{"model": "self-supervised image encoder", "dataset": "photos of plants, animals and fungi (iNaturalist)", "train_examples": 77898, "image_size": 32, "crop_scale_min": 0.3, "horizontal_flip": true, "translate": 0.06, "color_jitter": 0.4, "cutout": 0.25, "method": "simclr", "arch": "convnext", "isotropic": true, "norm": "layernorm", "activation": "swiglu", "mlp_ratio": 2.67, "inner_norm": false, "patch_size": [4, 4], "conv_stem": true, "layers": 8, "width": 384, "kernel_size": 7, "projector_hidden": 512, "projector_out": 128, "projector_hidden_layers": 2, "temperature": 0.3, "init": "torch_default", "residual_init": "none", "optimizer": "muon", "muon_scale": "match_rms_adamw", "lr": 0.0021, "momentum": 0.95, "nesterov": true, "orthogonalizer": "newton_schulz_5", "adamw_lr_other_params": 0.0017, "grad_clip": 0.5, "ema_decay": 0.99, "steps": 6300, "batch_size": 128, "epochs": 10.4, "lr_schedule": "constant", "warmup_steps": 180, "weight_decay": 0.05, "adamw_weight_decay_other_params": 0.01}
Rows from block 4, named by matrix and row number. Rows with one number belong to one neuron. Each number is 128 + 24 x the weight over its row's rms, rounded and kept within 0 to 255. All counts start at 0. Numbers have three digits each. After the name is the row's rms in percent of the matrix's.
# gate: MLP gate (model.blocks.4.mlp.gate.weight, 1024x384), inputs 288-383
# fc1: MLP up (model.blocks.4.mlp.fc1.weight, 1024x384), inputs 288-383
# fc2: MLP down (model.blocks.4.mlp.fc2.weight, 384x1024, transposed), outputs 288-383
gate.419 126:145131150120132135107147120097149103139132176123125120173098123133106083104121077113156113119163126120119163110151135131145128130121180090097142167107131099143059095140123113150145137118161154139130141096120112074098164105109150106114113110169131136105142152137106149093131110098124143194
fc1.419 131:112107121113104124145096143139142111117126135146110141102168163133172095137103162101096136134075111136145152149139116090119142124173084152090096076118132115146145182137088153114151133157114128128186123113142137194099131146123102087116112113068093173126131147152130158139141113146116123113
fc2.419 136:090138143136137111111068122177092109114129144111170139170129103102164160113153077092135116135147132122128119120103147142136131157138120107148115133123119115108121145165137105146147076115118137165134120146125162144096130152131127125118114091102191166106143094162135146143162103103126131140
gate.420 124:089130148142155128101097108109130169124122144164067142139145139095109116142103120138148096133147161173128129118107136080143123150130126162106092156115110143147131122138107148190156150115154168086107156104133100128153138112110131135188164122140110174093148133105080099143148113126096165113
fc1.420 120:154169125141133151129109090144122126101111087091086179129142143118121145154164082087118065140166127129128088134095086153118121160145128111106113084136130145128125127132110133169095110103136110127107120146145136114124166129136143133187115131094078117126076161177135148161152101146105142075
fc2.420 125:143107117138079141150108124117107077118119114148103117085158068089120153169145140135130119108070113122125157086163142147124130125164093122136177142115115158137120135142156134101115122114162105104114158102159108113114159149129128152154154148107190123156119094096142104133168135150123086145
gate.421 126:108154164147070105158093140172149149146105120125136141103080134119107092092144097105122116063146161072151137152158136107098126110084133148170100138143111167183110122140093102145163087134164173119126111162119128154138114141142124145130150121158125104124185088146123113138095121208135155126
fc1.421 128:103133088090141145128139152147102095170130111111156136136093140103122153167140128128112149167126142133148080117103090143156125109131106106115126128144115126120092121119148116145119095166090124124131117178125159164153127097094154104160135080121126135113135133108125122116130063089147177146
fc2.421 127:082180138119128098116118134162091111107141124155136080124150107091068149117148093103120105147145098115122083156128151130143155115114117116163122126129152140136097150125153133138120138105111058111099138102163151125152151154166113118137133169094152113085108154110108135117144110101132121104
gate.424 107:102104106103171123121139126097127143151114150115088110143116131117102164139121143132116119144114081142117159099080108109164167176147142095072101125104100191123150099162128147080173167091120143089135150088096124105104122142161128197091137112099107183137130097129142139111148108131141130133
fc1.424 105:119180126158098107132152102106175102149127090147111162127148164147154128143164096105151143150126117144143179094151149120101150120151108120135088148127132163115128112131135134137179119131137116128135131126153142099096120101077153111155132197185150136146137098127088139160142118060118122158
fc2.424 102:107154119130154083103109131117165129136155139122073127107110118155162127129111142096131087092157130104159064121090079134122094142111124147146078094168119127152117156158130142099152139174161138120136185070136121141110148126125130133143120149150154086128093143104142112176138117115143133140
gate.425 026:137116114124153131099128150147126138094130158124116095165115141132159080104133144140088144133127141133142099128112143125118123137189068131152072099118129116117122170167108123127154110151081163134173136086144154153140103107120146116083143111181111146112129120131111132096126111108104114108
fc1.425 026:147105146127160106129134120099133116111140109132094137132124130169101152145132122147113109092153100131131124137136141126149098127057136129134157171131120153118148077100128106125122139108146107167101133173107129126082128160129122135167080154121121109087092140118094105139139164168114118162
fc2.425 024:106185107136136094196119118137105127141114140143113078162126135124162128168115143106175148117160122126153079204134135134131124136125107118096143167107132141111092127132142153112165129151158143139113124130135105156137174140140167135109101074140132087124095120134197092159117161116167094125
gate.426 041:116128113116073142135098109182127128150159124086126125136103141120131136087116135159150131160126128136095121165123111123132144139101166170132117146103137190133155140207156104113156064145142125108135152120133066121121162148144136141143085188097102115121127110139128133114130134135134128147
fc1.426 039:103097103105139159139122169139079158095133114157136141102151102161132158136150111119101116093151104125106106167122114165106140091159132069129143099154172119113147129090105112137119146159129133120104084129145137195126138151092154112120136081094143091078138109178138131109106111138145132147
fc2.426 043:124093151094134144109161158100098126107123122129119080167140121108128091130114151102115157149121122112111124115145140114165139133118142174139130125112105157164131148119155149172150115108122155073149113141100109129154114086142134128161137157135106103132098149177153113138108137175113173135
gate.427 053:123131167120126140165143119115153058125109118125131115107109155109116157164139104143111125145127124155101107121093129133119138143127121141111105140120111133138124104149104132157088100170162160099104092140140157129100123138088131127101119143155119134185124135159121096137111097127112180065
fc1.427 053:137105118133138103123132163176111200105170169141110146123124106143129053086112126107123144109093151124157123156116122120138152124165169116130125125101127143096140155103111133097150087090086139145160147143099098143119116106172138158152103109082134128106147141126152111142127186115134090139
fc2.427 054:112147137144118148135107130108126136187159157130119155105164173113091126117103111153145129145098139124103112115100135150116166144109066100140121118110108121132127165146140126141139156106120114118125180146132143094165132147142121123106167146145144140147131111156108143115141153171174141060
gate.428 066:125116099139142114134165140110139068174099112154119155120115129129104129102133141128156147118155098154154104141062150135108121144146085111144125129124123157109156106094115104124099161152117138106112147131114101121176141085144154126137113133124134089116133124135098126128143114132110155143
fc1.428 068:093143113085142129122107105110131079158115124155126099095113118117141110103143172123158136146133109134128111140100158154124114135133092141106140103117117129109149111062114058158135144129135121103151105133167086149110151098180132129115076137110138112102112127143128110102118134115108126130
fc2.428 072:162139132174134131123135136143087166135103125115084144143125141139129078150112108124180161159137154148136177134124094118112107153138100131141129116127125125165118152136126105096084092109145119148116139125078138166110109071131123117129061121079117116166133141133145100148145157098148146127
gate.429 108:114106164142072129132115113170145142129146084147139183106082102152137099104108172108163107168089155094097125149149112130132128150121132145151099125180171129098104106130080130150151132162120161138122141137120125112150165127113162192115116109129111151140168140120107148117142191166174143140
fc1.429 108:107125132116134137131119102140134145105114113137127111124156157144104153144125119128113142119111112117183126126144130124124161133103114075130131130101100136150129108142155141109081130142159148104157134108132106089148087118114120105177126132153111098143144121125114126148131144092090122115
fc2.429 098:129151108113132119122135107106120131106155113082151149136119116167160122173096112110173124126127118118103131140158111075132093143108122102145142104094112122127130155152139105146149133097081131116118161138113146133155117154121125114165144123111099119106133150100085172113081158132090119123
gate.430 085:160155147136118142080175127164116091133162105099133146152128146145157134106148126142122140118121110128199160167106120119143111114117144112107123124123147175116110130142144103141133090119142115110151189106079108136158116135107122154147109102108131120109127091133146115139108124118144150153
fc1.430 085:145101143161116161143121185162140132125189131107124161130154140113128137102129118119107090135130154133121092140142130122132141089095123132108109126117166168114115112074156135075141121088130108115167124119127083107147129139076148106161117104140114126130170091107169120164129165126078125129
fc2.430 081:159161104126055125121100208141143140170115159123119172152137123121144140162109130126144133126140101110098116141107124116121133125124169144129126127155142152156156126145085111158137142134129128158103116122132128145169123152121134118123118133119153087130131138121144127108139121150130068131
gate.431 117:077100137123137154152118095138147058134118119125130141144094141115082079095141122124129122112131126110113132112109130131154133152151101154111047110145138113084108136125131125142134144146072104144181154137135141115143177099100130156128084097153144139183148099115109112115116115109118151115
fc1.431 120:130140112135128104107112174151171146140133132152107116156132095179113108132132131117137124121114132131140120154106096073155128183127144102161148090148148104134089114105146201128152130113129129134158113105110118122110140163140172148189151117133151117121131166126134129103160155165140094101
fc2.431 121:100133130164099116154140134149089099161119151110089104126166166111140108109162115112119119144116135131161137108152136171104123126117139093115117125148147126090105122144150145110125142067086101090133159116145130160130124126135126117143157155145140088136141142104095152140144114132161103078
gate.432 132:081130136121100087126106141130134113102127138119083118121099108161163140130124107168111168096151104139106142117170106140127117176105121086120152145113139102137135095150140115132148130099107150139138112133145163116130123114097044115161157158124124130141092121168131143106138116111129145085
fc1.432 132:100088127181135072111137098095124120097128163128153102208112141120165115141122112133097142153130173140121109155092122158094122145109127125090137153116104075159140106161164123116149145120152119132094135137105135181169111143141112112134147128126140098137155071161151137121120162116119149150
fc2.432 131:134148148129121189110139124155130091149135163113111145159125136150137115092093130147129138131105112125115122094110116153131169098121127127069106161133110132136150153142078125158105110085110156087122161164082098164125171154108151117094153144101116124097149149129101113111141169165104155108
gate.433 111:123100144142133081133112158117107140123119171128136103132088112212127142110147126093100149137114105132131120092128144102128112123111148127122167121086115168143135133121142131101151103140104123125116150095136167101134121143167113107166154144128124125112189145130129139071092159123158105097
fc1.433 103:121163124182148133110159173125097102135140119130069089107135139184118137170138095134117143186109166136119123129132194120128124125149107153130088148103167095113107174100184095161130145121125152148137132117164144121125086154143109171133146111099091093113109131099108148093128094115113124152
fc2.433 110:105163098116121126148139150174103149134109055166129157097139132176115107154119115100121127132120129130095116115112148130102154141122101172114066157113083102143087127129093130065067138139131134130119141134137126115118150136153099144137111117113203056091097118124081119086147121150168171136
gate.434 045:149112161150158138125154106105178093112096155130131128110113132107106126152124098126107106126119119092137104140118102140125109110117120150194109124116171111143166108108158106174172089150113156136133157104084123108145171158151185136106105157113138144115113143134120129100146092116122139129
fc1.434 046:110157140122135143108151145139110120148102119137107117163079103153115132152128179141176130147152128106132153145124127137124159088108131129082142151125129166110140134138099178127086103156175099142143079123119126175156103130085093112137156124108109097133162133116170122121090152135134107149
fc2.434 046:151176116149096110171095094160157164145152137161063075136139135139151114139125116094142084087122157105135073108129134146124083141145117138148099115103085184138166122113095145125109138143142125095099114114110117087101147138146084132111111113154136131147130159092106099121119113147133110091
gate.436 085:118143137126139110124090099126132142139127142138087145128122130126159144082137134147114136107150160114109097126159126055163141160122156079129147091171121105150096148107109121135125086123112092101127099105124132143067089180070138154136121114142153092166135142117143153137126153136111106099
fc1.436 081:117144144110142100126113089116124152137125154163097157121134092107182111116141133116144146110156146143139132168102157091131118131096148105126152074200144134138109162113091113140106086110131091127111105107099137107075132155074125142099079136114148132165135119133137172102134159132114098081
fc2.436 086:100123088124054132091095166151086143148130158120107176109118143112148117189109100157157132147094140093160101147109139145182112125137150150133092173135116135102096150146100146154102117138141096130132184130107078145154106139100136112116154141161103119173128156146112121105104141138083130144
gate.437 116:157097088176159191157112142092095144095165148129164120111149125124120132122101134102114083116124123136137141175120147117124134108130103116163081118141084143140100166114140150088139121092109121109167095131126118163104129145143084141127121147123101108141132129137137118160159088101140093118
fc1.437 119:132129146067123163132120139135126130139128161141101131123102106129115137126136133168162137165120166113131118154120145105109102150152179125143169134136172136150118127120137158143069122164122134144121127148126110169117158100083193140110163092125162095132119079156169112144101091122119158126
fc2.437 123:130107159115128110112142125119155158111134119123177089144123111118120159180111138143121102121076095201112107158119095169114120123117132127119161134115155142124138122132151127098091130156100132141122132128120112136114109098084136084153148119094156144102116136139179163096134151140099184076
gate.438 116:103124100169146126187156116095113185128124151140144144087126088182125083116153108070162134112133138122149084083132161135086116094156134127144118121116096147142121133123129170136118120161097142126141117103158106118139141127173129108092109083096106119109167130115128094143147148103100094145
fc1.438 118:147099137093106144089132157112123064140147100132162128105116115137112151108121150107104149121098106122112133089143076117084160184147141148133117132127158103129165110133079080184138100120137127125130112138128132136127126160131116154133125153122111128140084184156108156108121128134135140133
fc2.438 120:139169120162138105106117144139125167126149179101129077093041123099132117151119140158126153096147134174174116125123115150158123135125124141129161130145131105116131141143138115144097128172126128150099170101116113123135127170139137139146088139119166150129135138131138147144170192154112156108
gate.439 112:138106126168097151167118117202166149121171123153096111087107138111137153128129074118159086149144096147105106123130147095134122111117101082106130099105127083125148118138093110135129092150188116108157124097103121141136124134118117116156154117163074128106128171180076115122170122118124117159
fc1.439 107:159127142165104166163135138185160165124117123151119148096132114127143169105141085122144123138136136132106099121155122107138124111133093098072140132138094075144168105129141115126124084191154110111142134109140088144144101129116111120086153120149080119115109143190074103100118157143091120131
fc2.439 125:116104135117176159102130122154143109052129123123126158121137116137133149107159091165124119170120141125155142143103085134084132124131189121118108136123118139133131101127166116143120122117128122114148127118091147180161093132091171121107134102109167097145158099152093107143171098104107124138
gate.440 114:130156119130157125100104127155061167107133129170091129120124130154161138094164103152136073104129095167104120160087190094146138105163077125187132135155150125105145161135166147104088100150148121111100141110141131152121137113152139129109159139123150107146160096098141134118127132109146097104
fc1.440 112:136166156107134131110143114121071165102125067142125130105175150149137185113154141177122089099099141168075091145089160110164121148130063134148128112114132087138182124116145135152139107162086114134069118076134099113105130093143164124124145178138139110142127110086125187140110129121149098138
fc2.440 123:119104169154136135131116127130107128123147145135137117110174130113130119152151099138128091153122106158113109114106112149115123117112099075119110119105118103115162183135100069142118109109107081112124116137115135140127142117108147148110119135150136153148173161137179160173145132131158173118
gate.441 110:122099119160142134147085084148120157124126147145127141137107135114182145148154103099141130125148160156124122107168161133126095125110114127106113137137116128156179158183121093101094130151133102115134084161118173135083106122167162109104108082069150146159159100165124135101134096142129125118
fc1.441 108:156142151170115159129094104160121130135123158139129141144102120115175142105116115144151092090188118107121138158150180119134148155130104125112115185157118098165165135116146141131122149098113131138136123120131143097101122160103148138125159117133161166089108119117153127111170142140088146103
fc2.441 106:146110095101148127057126082134157118111108130168133161141171106112165127148142157114124187109119110110132098134112152096107149134136192125127091122132107123106122103122129106127107125145130154166177124135113118126178119132124135087150122110120098118147113105118062170119165107124146158118