config = dict(
    model='self-supervised image encoder',
    dataset='photos of plants, animals and fungi (iNaturalist)',
    train_examples=77898,
    image_size=32,
    crop_scale_min=0.3,
    horizontal_flip=True,
    translate=0.06,
    color_jitter=0.4,
    cutout=0.25,
    method='simclr',
    arch='convnext',
    isotropic=True,
    norm='layernorm',
    activation='swiglu',
    mlp_ratio=2.67,
    inner_norm=False,
    patch_size=[4, 4],
    conv_stem=True,
    layers=8,
    width=384,
    kernel_size=7,
    projector_hidden=512,
    projector_out=128,
    projector_hidden_layers=2,
    temperature=0.3,
    init='torch_default',
    residual_init='none',
    optimizer='muon',
    muon_scale='match_rms_adamw',
    lr=0.0021,
    momentum=0.95,
    nesterov=True,
    orthogonalizer='newton_schulz_5',
    adamw_lr_other_params=0.0017,
    grad_clip=0.5,
    ema_decay=0.99,
    steps=6300,
    batch_size=128,
    epochs=10.4,
    lr_schedule='constant',
    warmup_steps=180,
    weight_decay=0.05,
    adamw_weight_decay_other_params=0.01,
)
Rows from block 2, named by matrix and row number. Rows with one number belong to one neuron. Each number is 200 + 20 x the weight over its row's rms, rounded and kept within 0 to 999. All counts start at 0. After the name is the row's rms in percent of the matrix's.
# gate: MLP gate (model.blocks.2.mlp.gate.weight, 1024x384), inputs 55-109
# fc1: MLP up (model.blocks.2.mlp.fc1.weight, 1024x384), inputs 55-109
# fc2: MLP down (model.blocks.2.mlp.fc2.weight, 384x1024, transposed), outputs 55-109
gate.973,134,198,197,196,189,211,183,169,193,216,195,192,204,197,195,222,241,183,204,188,216,181,223,196,171,157,220,162,232,212,210,207,205,201,197,193,191,191,177,183,217,229,207,209,208,175,193,214,193,195,235,173,175,193,202,186
fc1.973,130,202,185,221,195,208,191,289,154,219,160,168,203,227,209,199,211,185,203,233,213,217,240,163,154,223,180,192,154,198,208,215,211,186,215,204,213,189,192,193,197,212,175,172,217,193,211,211,219,188,184,211,191,170,211,176
fc2.973,134,232,224,211,173,171,213,198,207,213,216,210,177,203,201,205,185,201,249,189,202,203,167,209,227,212,195,232,183,187,176,195,183,216,236,212,191,194,216,198,202,219,192,202,192,182,160,189,191,210,191,183,176,203,207,226
gate.974,115,193,176,197,212,165,196,213,196,190,180,206,199,217,191,203,211,212,188,211,164,203,201,185,242,221,176,225,193,233,182,166,229,198,228,217,174,168,184,219,200,211,208,180,211,219,222,200,206,203,188,207,186,208,220,242
fc1.974,119,201,197,185,167,211,222,173,238,229,177,199,166,201,199,193,224,229,181,190,213,185,210,190,177,200,200,213,193,194,231,184,208,197,167,212,192,227,200,209,259,169,214,191,211,181,189,207,174,190,199,191,219,180,206,222
fc2.974,115,190,246,195,189,189,197,256,218,164,153,205,175,198,204,195,202,250,177,198,180,192,232,214,188,206,174,210,238,191,238,184,177,187,183,209,184,181,198,208,180,185,191,191,202,188,191,174,151,202,165,169,181,202,194,200
gate.975,107,193,184,204,178,204,193,210,201,217,196,203,194,180,189,203,224,205,192,197,178,173,201,173,202,215,208,230,184,175,206,146,202,150,213,194,214,199,224,153,198,226,229,216,191,220,175,182,199,182,220,198,209,215,241,184
fc1.975,105,200,206,210,241,150,169,196,198,209,207,187,190,224,210,186,191,196,193,209,182,181,192,204,192,178,173,222,160,196,196,195,181,174,187,185,214,147,227,193,207,238,204,192,210,226,216,161,211,202,207,206,187,212,168,226
fc2.975,106,201,222,211,169,191,206,211,216,210,224,207,201,155,213,197,186,192,235,221,186,219,171,188,168,211,222,194,175,223,194,196,177,194,189,208,172,194,193,189,204,204,205,212,188,202,202,197,206,242,228,199,206,172,228,209
gate.976,097,221,227,183,219,195,213,224,219,187,202,163,183,220,173,187,200,225,227,216,145,237,215,212,197,205,233,199,209,243,222,191,201,202,197,209,200,187,183,210,182,164,213,234,236,237,168,187,225,203,253,162,232,179,181,209
fc1.976,099,213,182,201,180,185,198,216,234,186,189,192,222,224,172,217,232,220,203,207,191,183,198,186,200,197,164,212,204,214,223,222,196,233,201,180,219,183,167,223,236,234,182,187,216,148,188,206,231,216,198,196,187,209,181,228
fc2.976,096,228,228,217,207,185,209,187,188,198,175,177,210,259,180,235,174,229,192,194,186,245,165,169,206,186,224,175,233,216,225,165,166,197,224,220,201,189,188,214,187,190,226,190,218,187,192,221,239,211,188,185,223,196,201,223
gate.977,086,201,184,200,233,202,191,218,187,199,224,210,198,201,227,174,167,200,221,205,201,164,184,218,207,188,219,181,194,165,230,196,211,207,209,188,204,196,171,247,221,208,193,183,184,234,191,200,161,166,214,194,170,174,205,225
fc1.977,085,189,214,206,242,199,190,202,233,206,203,230,175,199,237,186,228,192,249,188,216,184,206,217,221,188,187,123,204,212,214,228,229,200,194,195,184,197,184,202,174,195,198,192,213,198,159,236,218,209,195,231,174,203,223,215
fc2.977,085,176,228,204,199,193,181,203,221,245,205,174,186,192,203,223,159,209,200,198,171,226,222,214,214,189,207,215,178,208,215,227,191,215,199,188,197,200,179,232,197,214,203,206,220,212,194,196,216,264,152,206,211,233,209,201
gate.978,113,171,190,203,253,198,182,225,177,192,190,209,189,228,203,200,189,191,244,169,208,168,213,150,205,211,206,193,186,207,184,222,241,244,185,233,188,215,202,204,171,212,189,180,155,173,222,188,210,230,194,213,196,186,180,200
fc1.978,119,193,241,174,178,194,198,213,207,223,200,212,216,220,225,221,208,194,223,210,194,187,251,194,196,228,187,199,192,190,152,198,212,195,219,217,219,207,211,199,171,200,195,205,168,182,208,196,205,204,179,195,222,222,196,190
fc2.978,124,177,206,168,210,183,195,238,176,175,193,215,214,205,213,230,183,204,203,208,225,193,200,210,206,191,222,209,162,188,205,197,198,273,195,219,192,219,178,220,176,208,184,208,226,207,194,197,212,207,194,205,214,228,185,171
gate.979,064,191,223,250,204,192,198,249,187,239,154,178,198,212,182,204,221,213,186,187,182,209,194,169,223,201,196,243,195,189,225,147,178,219,186,169,220,158,201,172,169,168,181,201,200,198,207,232,183,181,251,213,219,153,218,210
fc1.979,061,187,215,205,211,167,202,229,191,236,217,189,183,210,173,193,215,216,182,195,170,277,215,187,230,194,227,211,227,212,233,172,167,232,217,197,221,189,239,197,169,232,198,191,197,197,217,240,187,212,243,209,189,164,184,206
fc2.979,063,193,200,193,168,232,241,202,214,214,210,179,218,164,219,233,187,241,209,198,202,180,174,234,136,218,199,207,208,194,208,207,223,214,213,194,201,226,226,198,196,178,194,207,152,167,198,184,217,205,195,217,198,186,204,205
gate.980,122,216,194,175,217,178,213,211,205,203,215,227,180,211,167,199,201,204,204,194,193,176,221,193,216,215,192,177,195,208,214,211,212,166,196,223,205,207,178,215,219,215,160,176,232,239,235,217,205,183,237,190,222,216,228,201
fc1.980,120,186,187,183,207,215,184,172,177,203,176,218,203,203,213,191,177,179,200,216,206,175,234,199,171,182,224,200,171,213,176,217,160,222,199,202,203,192,205,196,209,203,206,188,183,198,211,214,186,166,200,186,211,195,209,180
fc2.980,122,213,177,208,202,167,184,193,200,215,207,187,185,201,228,183,190,216,179,247,178,192,184,180,192,203,219,199,214,208,171,207,205,186,197,181,163,210,201,182,186,194,195,229,179,206,187,172,197,200,211,205,203,232,221,179
gate.981,109,159,219,192,193,215,226,215,176,201,221,230,210,190,192,196,210,221,192,208,218,204,157,232,186,212,200,221,160,200,199,188,226,210,172,206,240,206,192,180,168,215,192,235,237,221,211,200,208,228,213,197,180,185,195,212
fc1.981,113,183,202,178,210,201,194,223,185,213,207,187,244,215,225,227,208,177,225,196,219,189,188,254,208,188,207,214,195,221,195,158,230,208,201,189,195,205,181,239,216,213,179,214,196,227,194,193,202,165,216,216,187,179,192,195
fc2.981,112,184,160,200,205,232,220,172,195,198,197,200,195,222,180,202,210,178,203,190,180,230,178,174,191,225,206,205,215,202,203,233,201,155,246,217,175,174,200,205,195,154,243,171,224,165,197,179,198,208,195,173,204,199,195,193
gate.982,123,216,223,198,171,205,189,180,193,170,186,191,197,239,158,208,182,150,161,242,175,207,188,185,199,204,200,187,203,202,160,169,175,188,176,222,186,220,192,193,206,228,192,225,197,217,184,172,204,191,174,220,221,219,165,212
fc1.982,124,211,173,207,181,194,210,199,215,213,216,212,218,199,194,241,204,232,224,181,177,174,172,196,225,200,214,198,209,191,176,203,220,214,219,145,181,218,211,221,232,172,199,190,171,208,164,211,202,174,186,212,213,197,201,190
fc2.982,120,174,194,177,189,233,191,243,213,167,239,209,220,208,201,199,171,193,207,197,203,205,219,221,219,170,225,198,204,209,212,205,190,200,200,249,190,168,170,221,168,218,198,189,194,196,208,184,200,186,216,175,197,145,218,200
gate.983,090,213,198,227,206,200,231,190,195,199,196,228,203,204,179,248,182,184,200,193,225,220,223,178,178,179,211,227,155,196,192,186,145,216,204,199,205,216,185,216,187,194,202,207,169,163,229,232,196,215,183,211,152,185,208,205
fc1.983,091,184,208,212,177,238,218,196,191,188,213,214,207,182,189,206,222,201,220,224,221,192,188,200,208,180,197,242,182,192,179,197,196,221,185,149,184,237,187,184,207,239,223,213,189,182,169,207,197,199,226,211,159,176,230,203
fc2.983,095,173,169,205,193,207,186,212,197,220,166,207,199,199,223,219,184,200,194,210,213,199,221,183,211,208,216,217,216,208,165,201,210,213,220,235,211,171,190,251,186,194,212,190,215,210,201,194,202,168,187,190,189,165,169,220
gate.984,128,168,197,171,188,207,185,168,173,196,200,221,178,202,169,193,191,185,227,200,229,204,224,213,219,197,223,186,176,180,229,197,193,252,180,193,169,183,195,167,200,194,156,203,249,203,218,192,188,222,185,222,168,211,178,204
fc1.984,136,220,206,215,206,191,176,216,224,188,178,212,184,192,186,173,197,233,167,193,166,196,198,197,218,216,214,201,198,188,211,186,207,163,258,208,241,215,182,229,189,188,177,145,189,203,193,215,196,186,184,175,220,202,184,238
fc2.984,132,232,198,201,203,189,175,220,185,203,180,214,185,190,204,204,192,192,220,200,219,204,216,210,192,236,178,201,189,206,218,188,181,178,184,190,215,186,228,201,199,183,204,189,179,169,234,220,209,196,169,185,226,209,234,168
gate.985,111,215,194,199,174,195,256,232,197,147,190,190,220,150,214,237,197,216,194,237,191,147,181,209,228,189,221,210,211,211,209,192,178,205,196,212,229,165,180,194,227,199,189,215,202,191,185,205,218,196,190,201,235,205,218,224
fc1.985,108,197,227,180,214,180,196,214,199,213,188,208,211,206,239,190,178,202,207,217,234,206,215,192,168,240,227,256,206,188,194,211,209,173,165,208,182,186,240,204,160,191,221,181,188,189,216,199,183,222,197,200,141,186,190,170
fc2.985,108,190,153,209,186,217,228,220,205,161,169,194,182,208,169,195,197,186,231,186,196,202,185,159,186,214,166,172,216,215,227,215,227,161,198,171,179,225,172,229,218,212,185,193,204,186,224,202,165,205,225,178,192,192,188,198
gate.986,124,206,220,178,180,239,231,162,208,191,193,197,165,216,181,214,232,157,193,198,198,208,229,181,204,200,184,162,221,213,205,197,237,206,183,208,189,192,175,265,215,208,178,221,186,188,213,213,200,210,188,209,209,222,193,199
fc1.986,133,187,211,175,182,233,183,179,218,217,208,185,191,178,160,227,227,194,211,172,174,178,208,195,235,200,219,179,223,179,175,176,235,205,205,208,187,219,186,218,229,214,194,183,161,214,181,193,189,177,177,202,239,200,188,224
fc2.986,125,209,192,229,200,239,194,214,207,213,229,201,214,229,214,205,201,211,170,170,218,210,203,209,196,198,198,198,166,174,212,189,212,195,192,210,219,189,200,187,224,202,178,170,205,192,190,217,174,181,173,221,195,207,210,208
gate.987,132,204,188,196,161,224,185,230,227,245,190,176,221,184,205,160,158,203,183,189,192,205,186,201,237,188,193,187,191,177,224,163,201,173,197,217,209,194,190,181,198,213,198,200,222,196,198,204,202,190,209,217,206,218,209,180
fc1.987,145,226,187,182,220,225,165,181,206,221,214,232,195,231,203,213,225,214,211,193,183,212,207,166,196,180,204,210,193,196,215,190,181,211,216,247,201,177,174,167,228,211,198,162,204,220,197,204,212,181,205,221,197,204,216,170
fc2.987,143,226,214,190,195,194,204,202,213,205,214,199,195,181,227,207,220,179,194,209,196,193,184,174,224,195,180,182,209,186,205,123,149,204,195,159,193,213,194,192,220,196,198,197,220,212,205,204,200,199,175,216,185,180,197,192
gate.988,090,210,189,214,198,217,220,188,198,184,221,203,209,163,187,219,223,202,188,196,197,226,196,203,215,209,168,184,209,195,180,230,198,174,193,177,206,190,222,205,194,200,192,207,220,184,192,186,145,200,205,186,205,194,220,184
fc1.988,091,206,196,186,204,208,201,197,197,235,212,196,218,203,194,193,199,194,190,240,193,209,200,188,189,201,244,187,218,209,198,167,215,206,210,211,200,188,169,182,209,207,209,211,175,213,208,228,235,165,220,190,211,235,195,227
fc2.988,098,184,194,229,205,171,241,225,206,181,174,199,203,185,199,169,217,197,225,214,202,211,207,199,195,218,164,209,203,229,173,203,202,183,236,237,225,200,222,159,180,172,192,204,175,228,198,210,194,205,182,219,214,204,198,188
gate.989,127,203,222,274,224,188,204,219,168,161,234,182,215,192,194,193,169,218,175,176,188,181,198,187,194,225,178,191,170,210,176,190,229,210,229,213,214,211,226,170,214,202,217,180,203,178,180,199,204,204,172,181,181,204,187,219
fc1.989,126,190,196,207,191,177,200,192,193,241,203,205,209,227,228,217,211,186,194,164,197,192,203,207,215,231,194,196,201,187,219,241,159,191,206,158,204,214,194,168,205,201,196,182,201,202,216,189,212,188,201,190,203,168,221,185
fc2.989,121,242,182,186,211,192,210,162,166,223,211,179,179,204,186,187,233,183,199,230,209,180,187,217,232,200,227,209,191,205,208,167,201,204,173,216,196,161,192,194,192,221,236,176,213,226,205,203,204,185,189,207,194,192,175,205
gate.990,145,216,192,197,233,208,175,212,208,248,193,183,136,174,200,179,173,234,217,185,162,194,207,212,235,217,212,167,202,198,212,174,196,199,228,220,235,217,179,214,175,195,191,228,194,181,191,158,197,176,225,212,174,194,180,211
fc1.990,138,207,198,240,233,217,198,197,205,211,200,261,203,178,184,222,224,243,175,168,217,164,208,184,160,208,198,145,187,206,216,205,198,191,206,224,222,221,185,168,186,188,177,190,188,180,202,190,238,206,188,212,164,190,184,207
fc2.990,136,218,192,208,209,205,188,174,231,227,210,212,199,179,209,195,210,199,187,229,202,191,205,206,214,200,171,212,189,214,205,199,218,187,224,146,195,177,181,173,199,212,218,229,195,183,199,203,217,218,178,196,193,219,185,205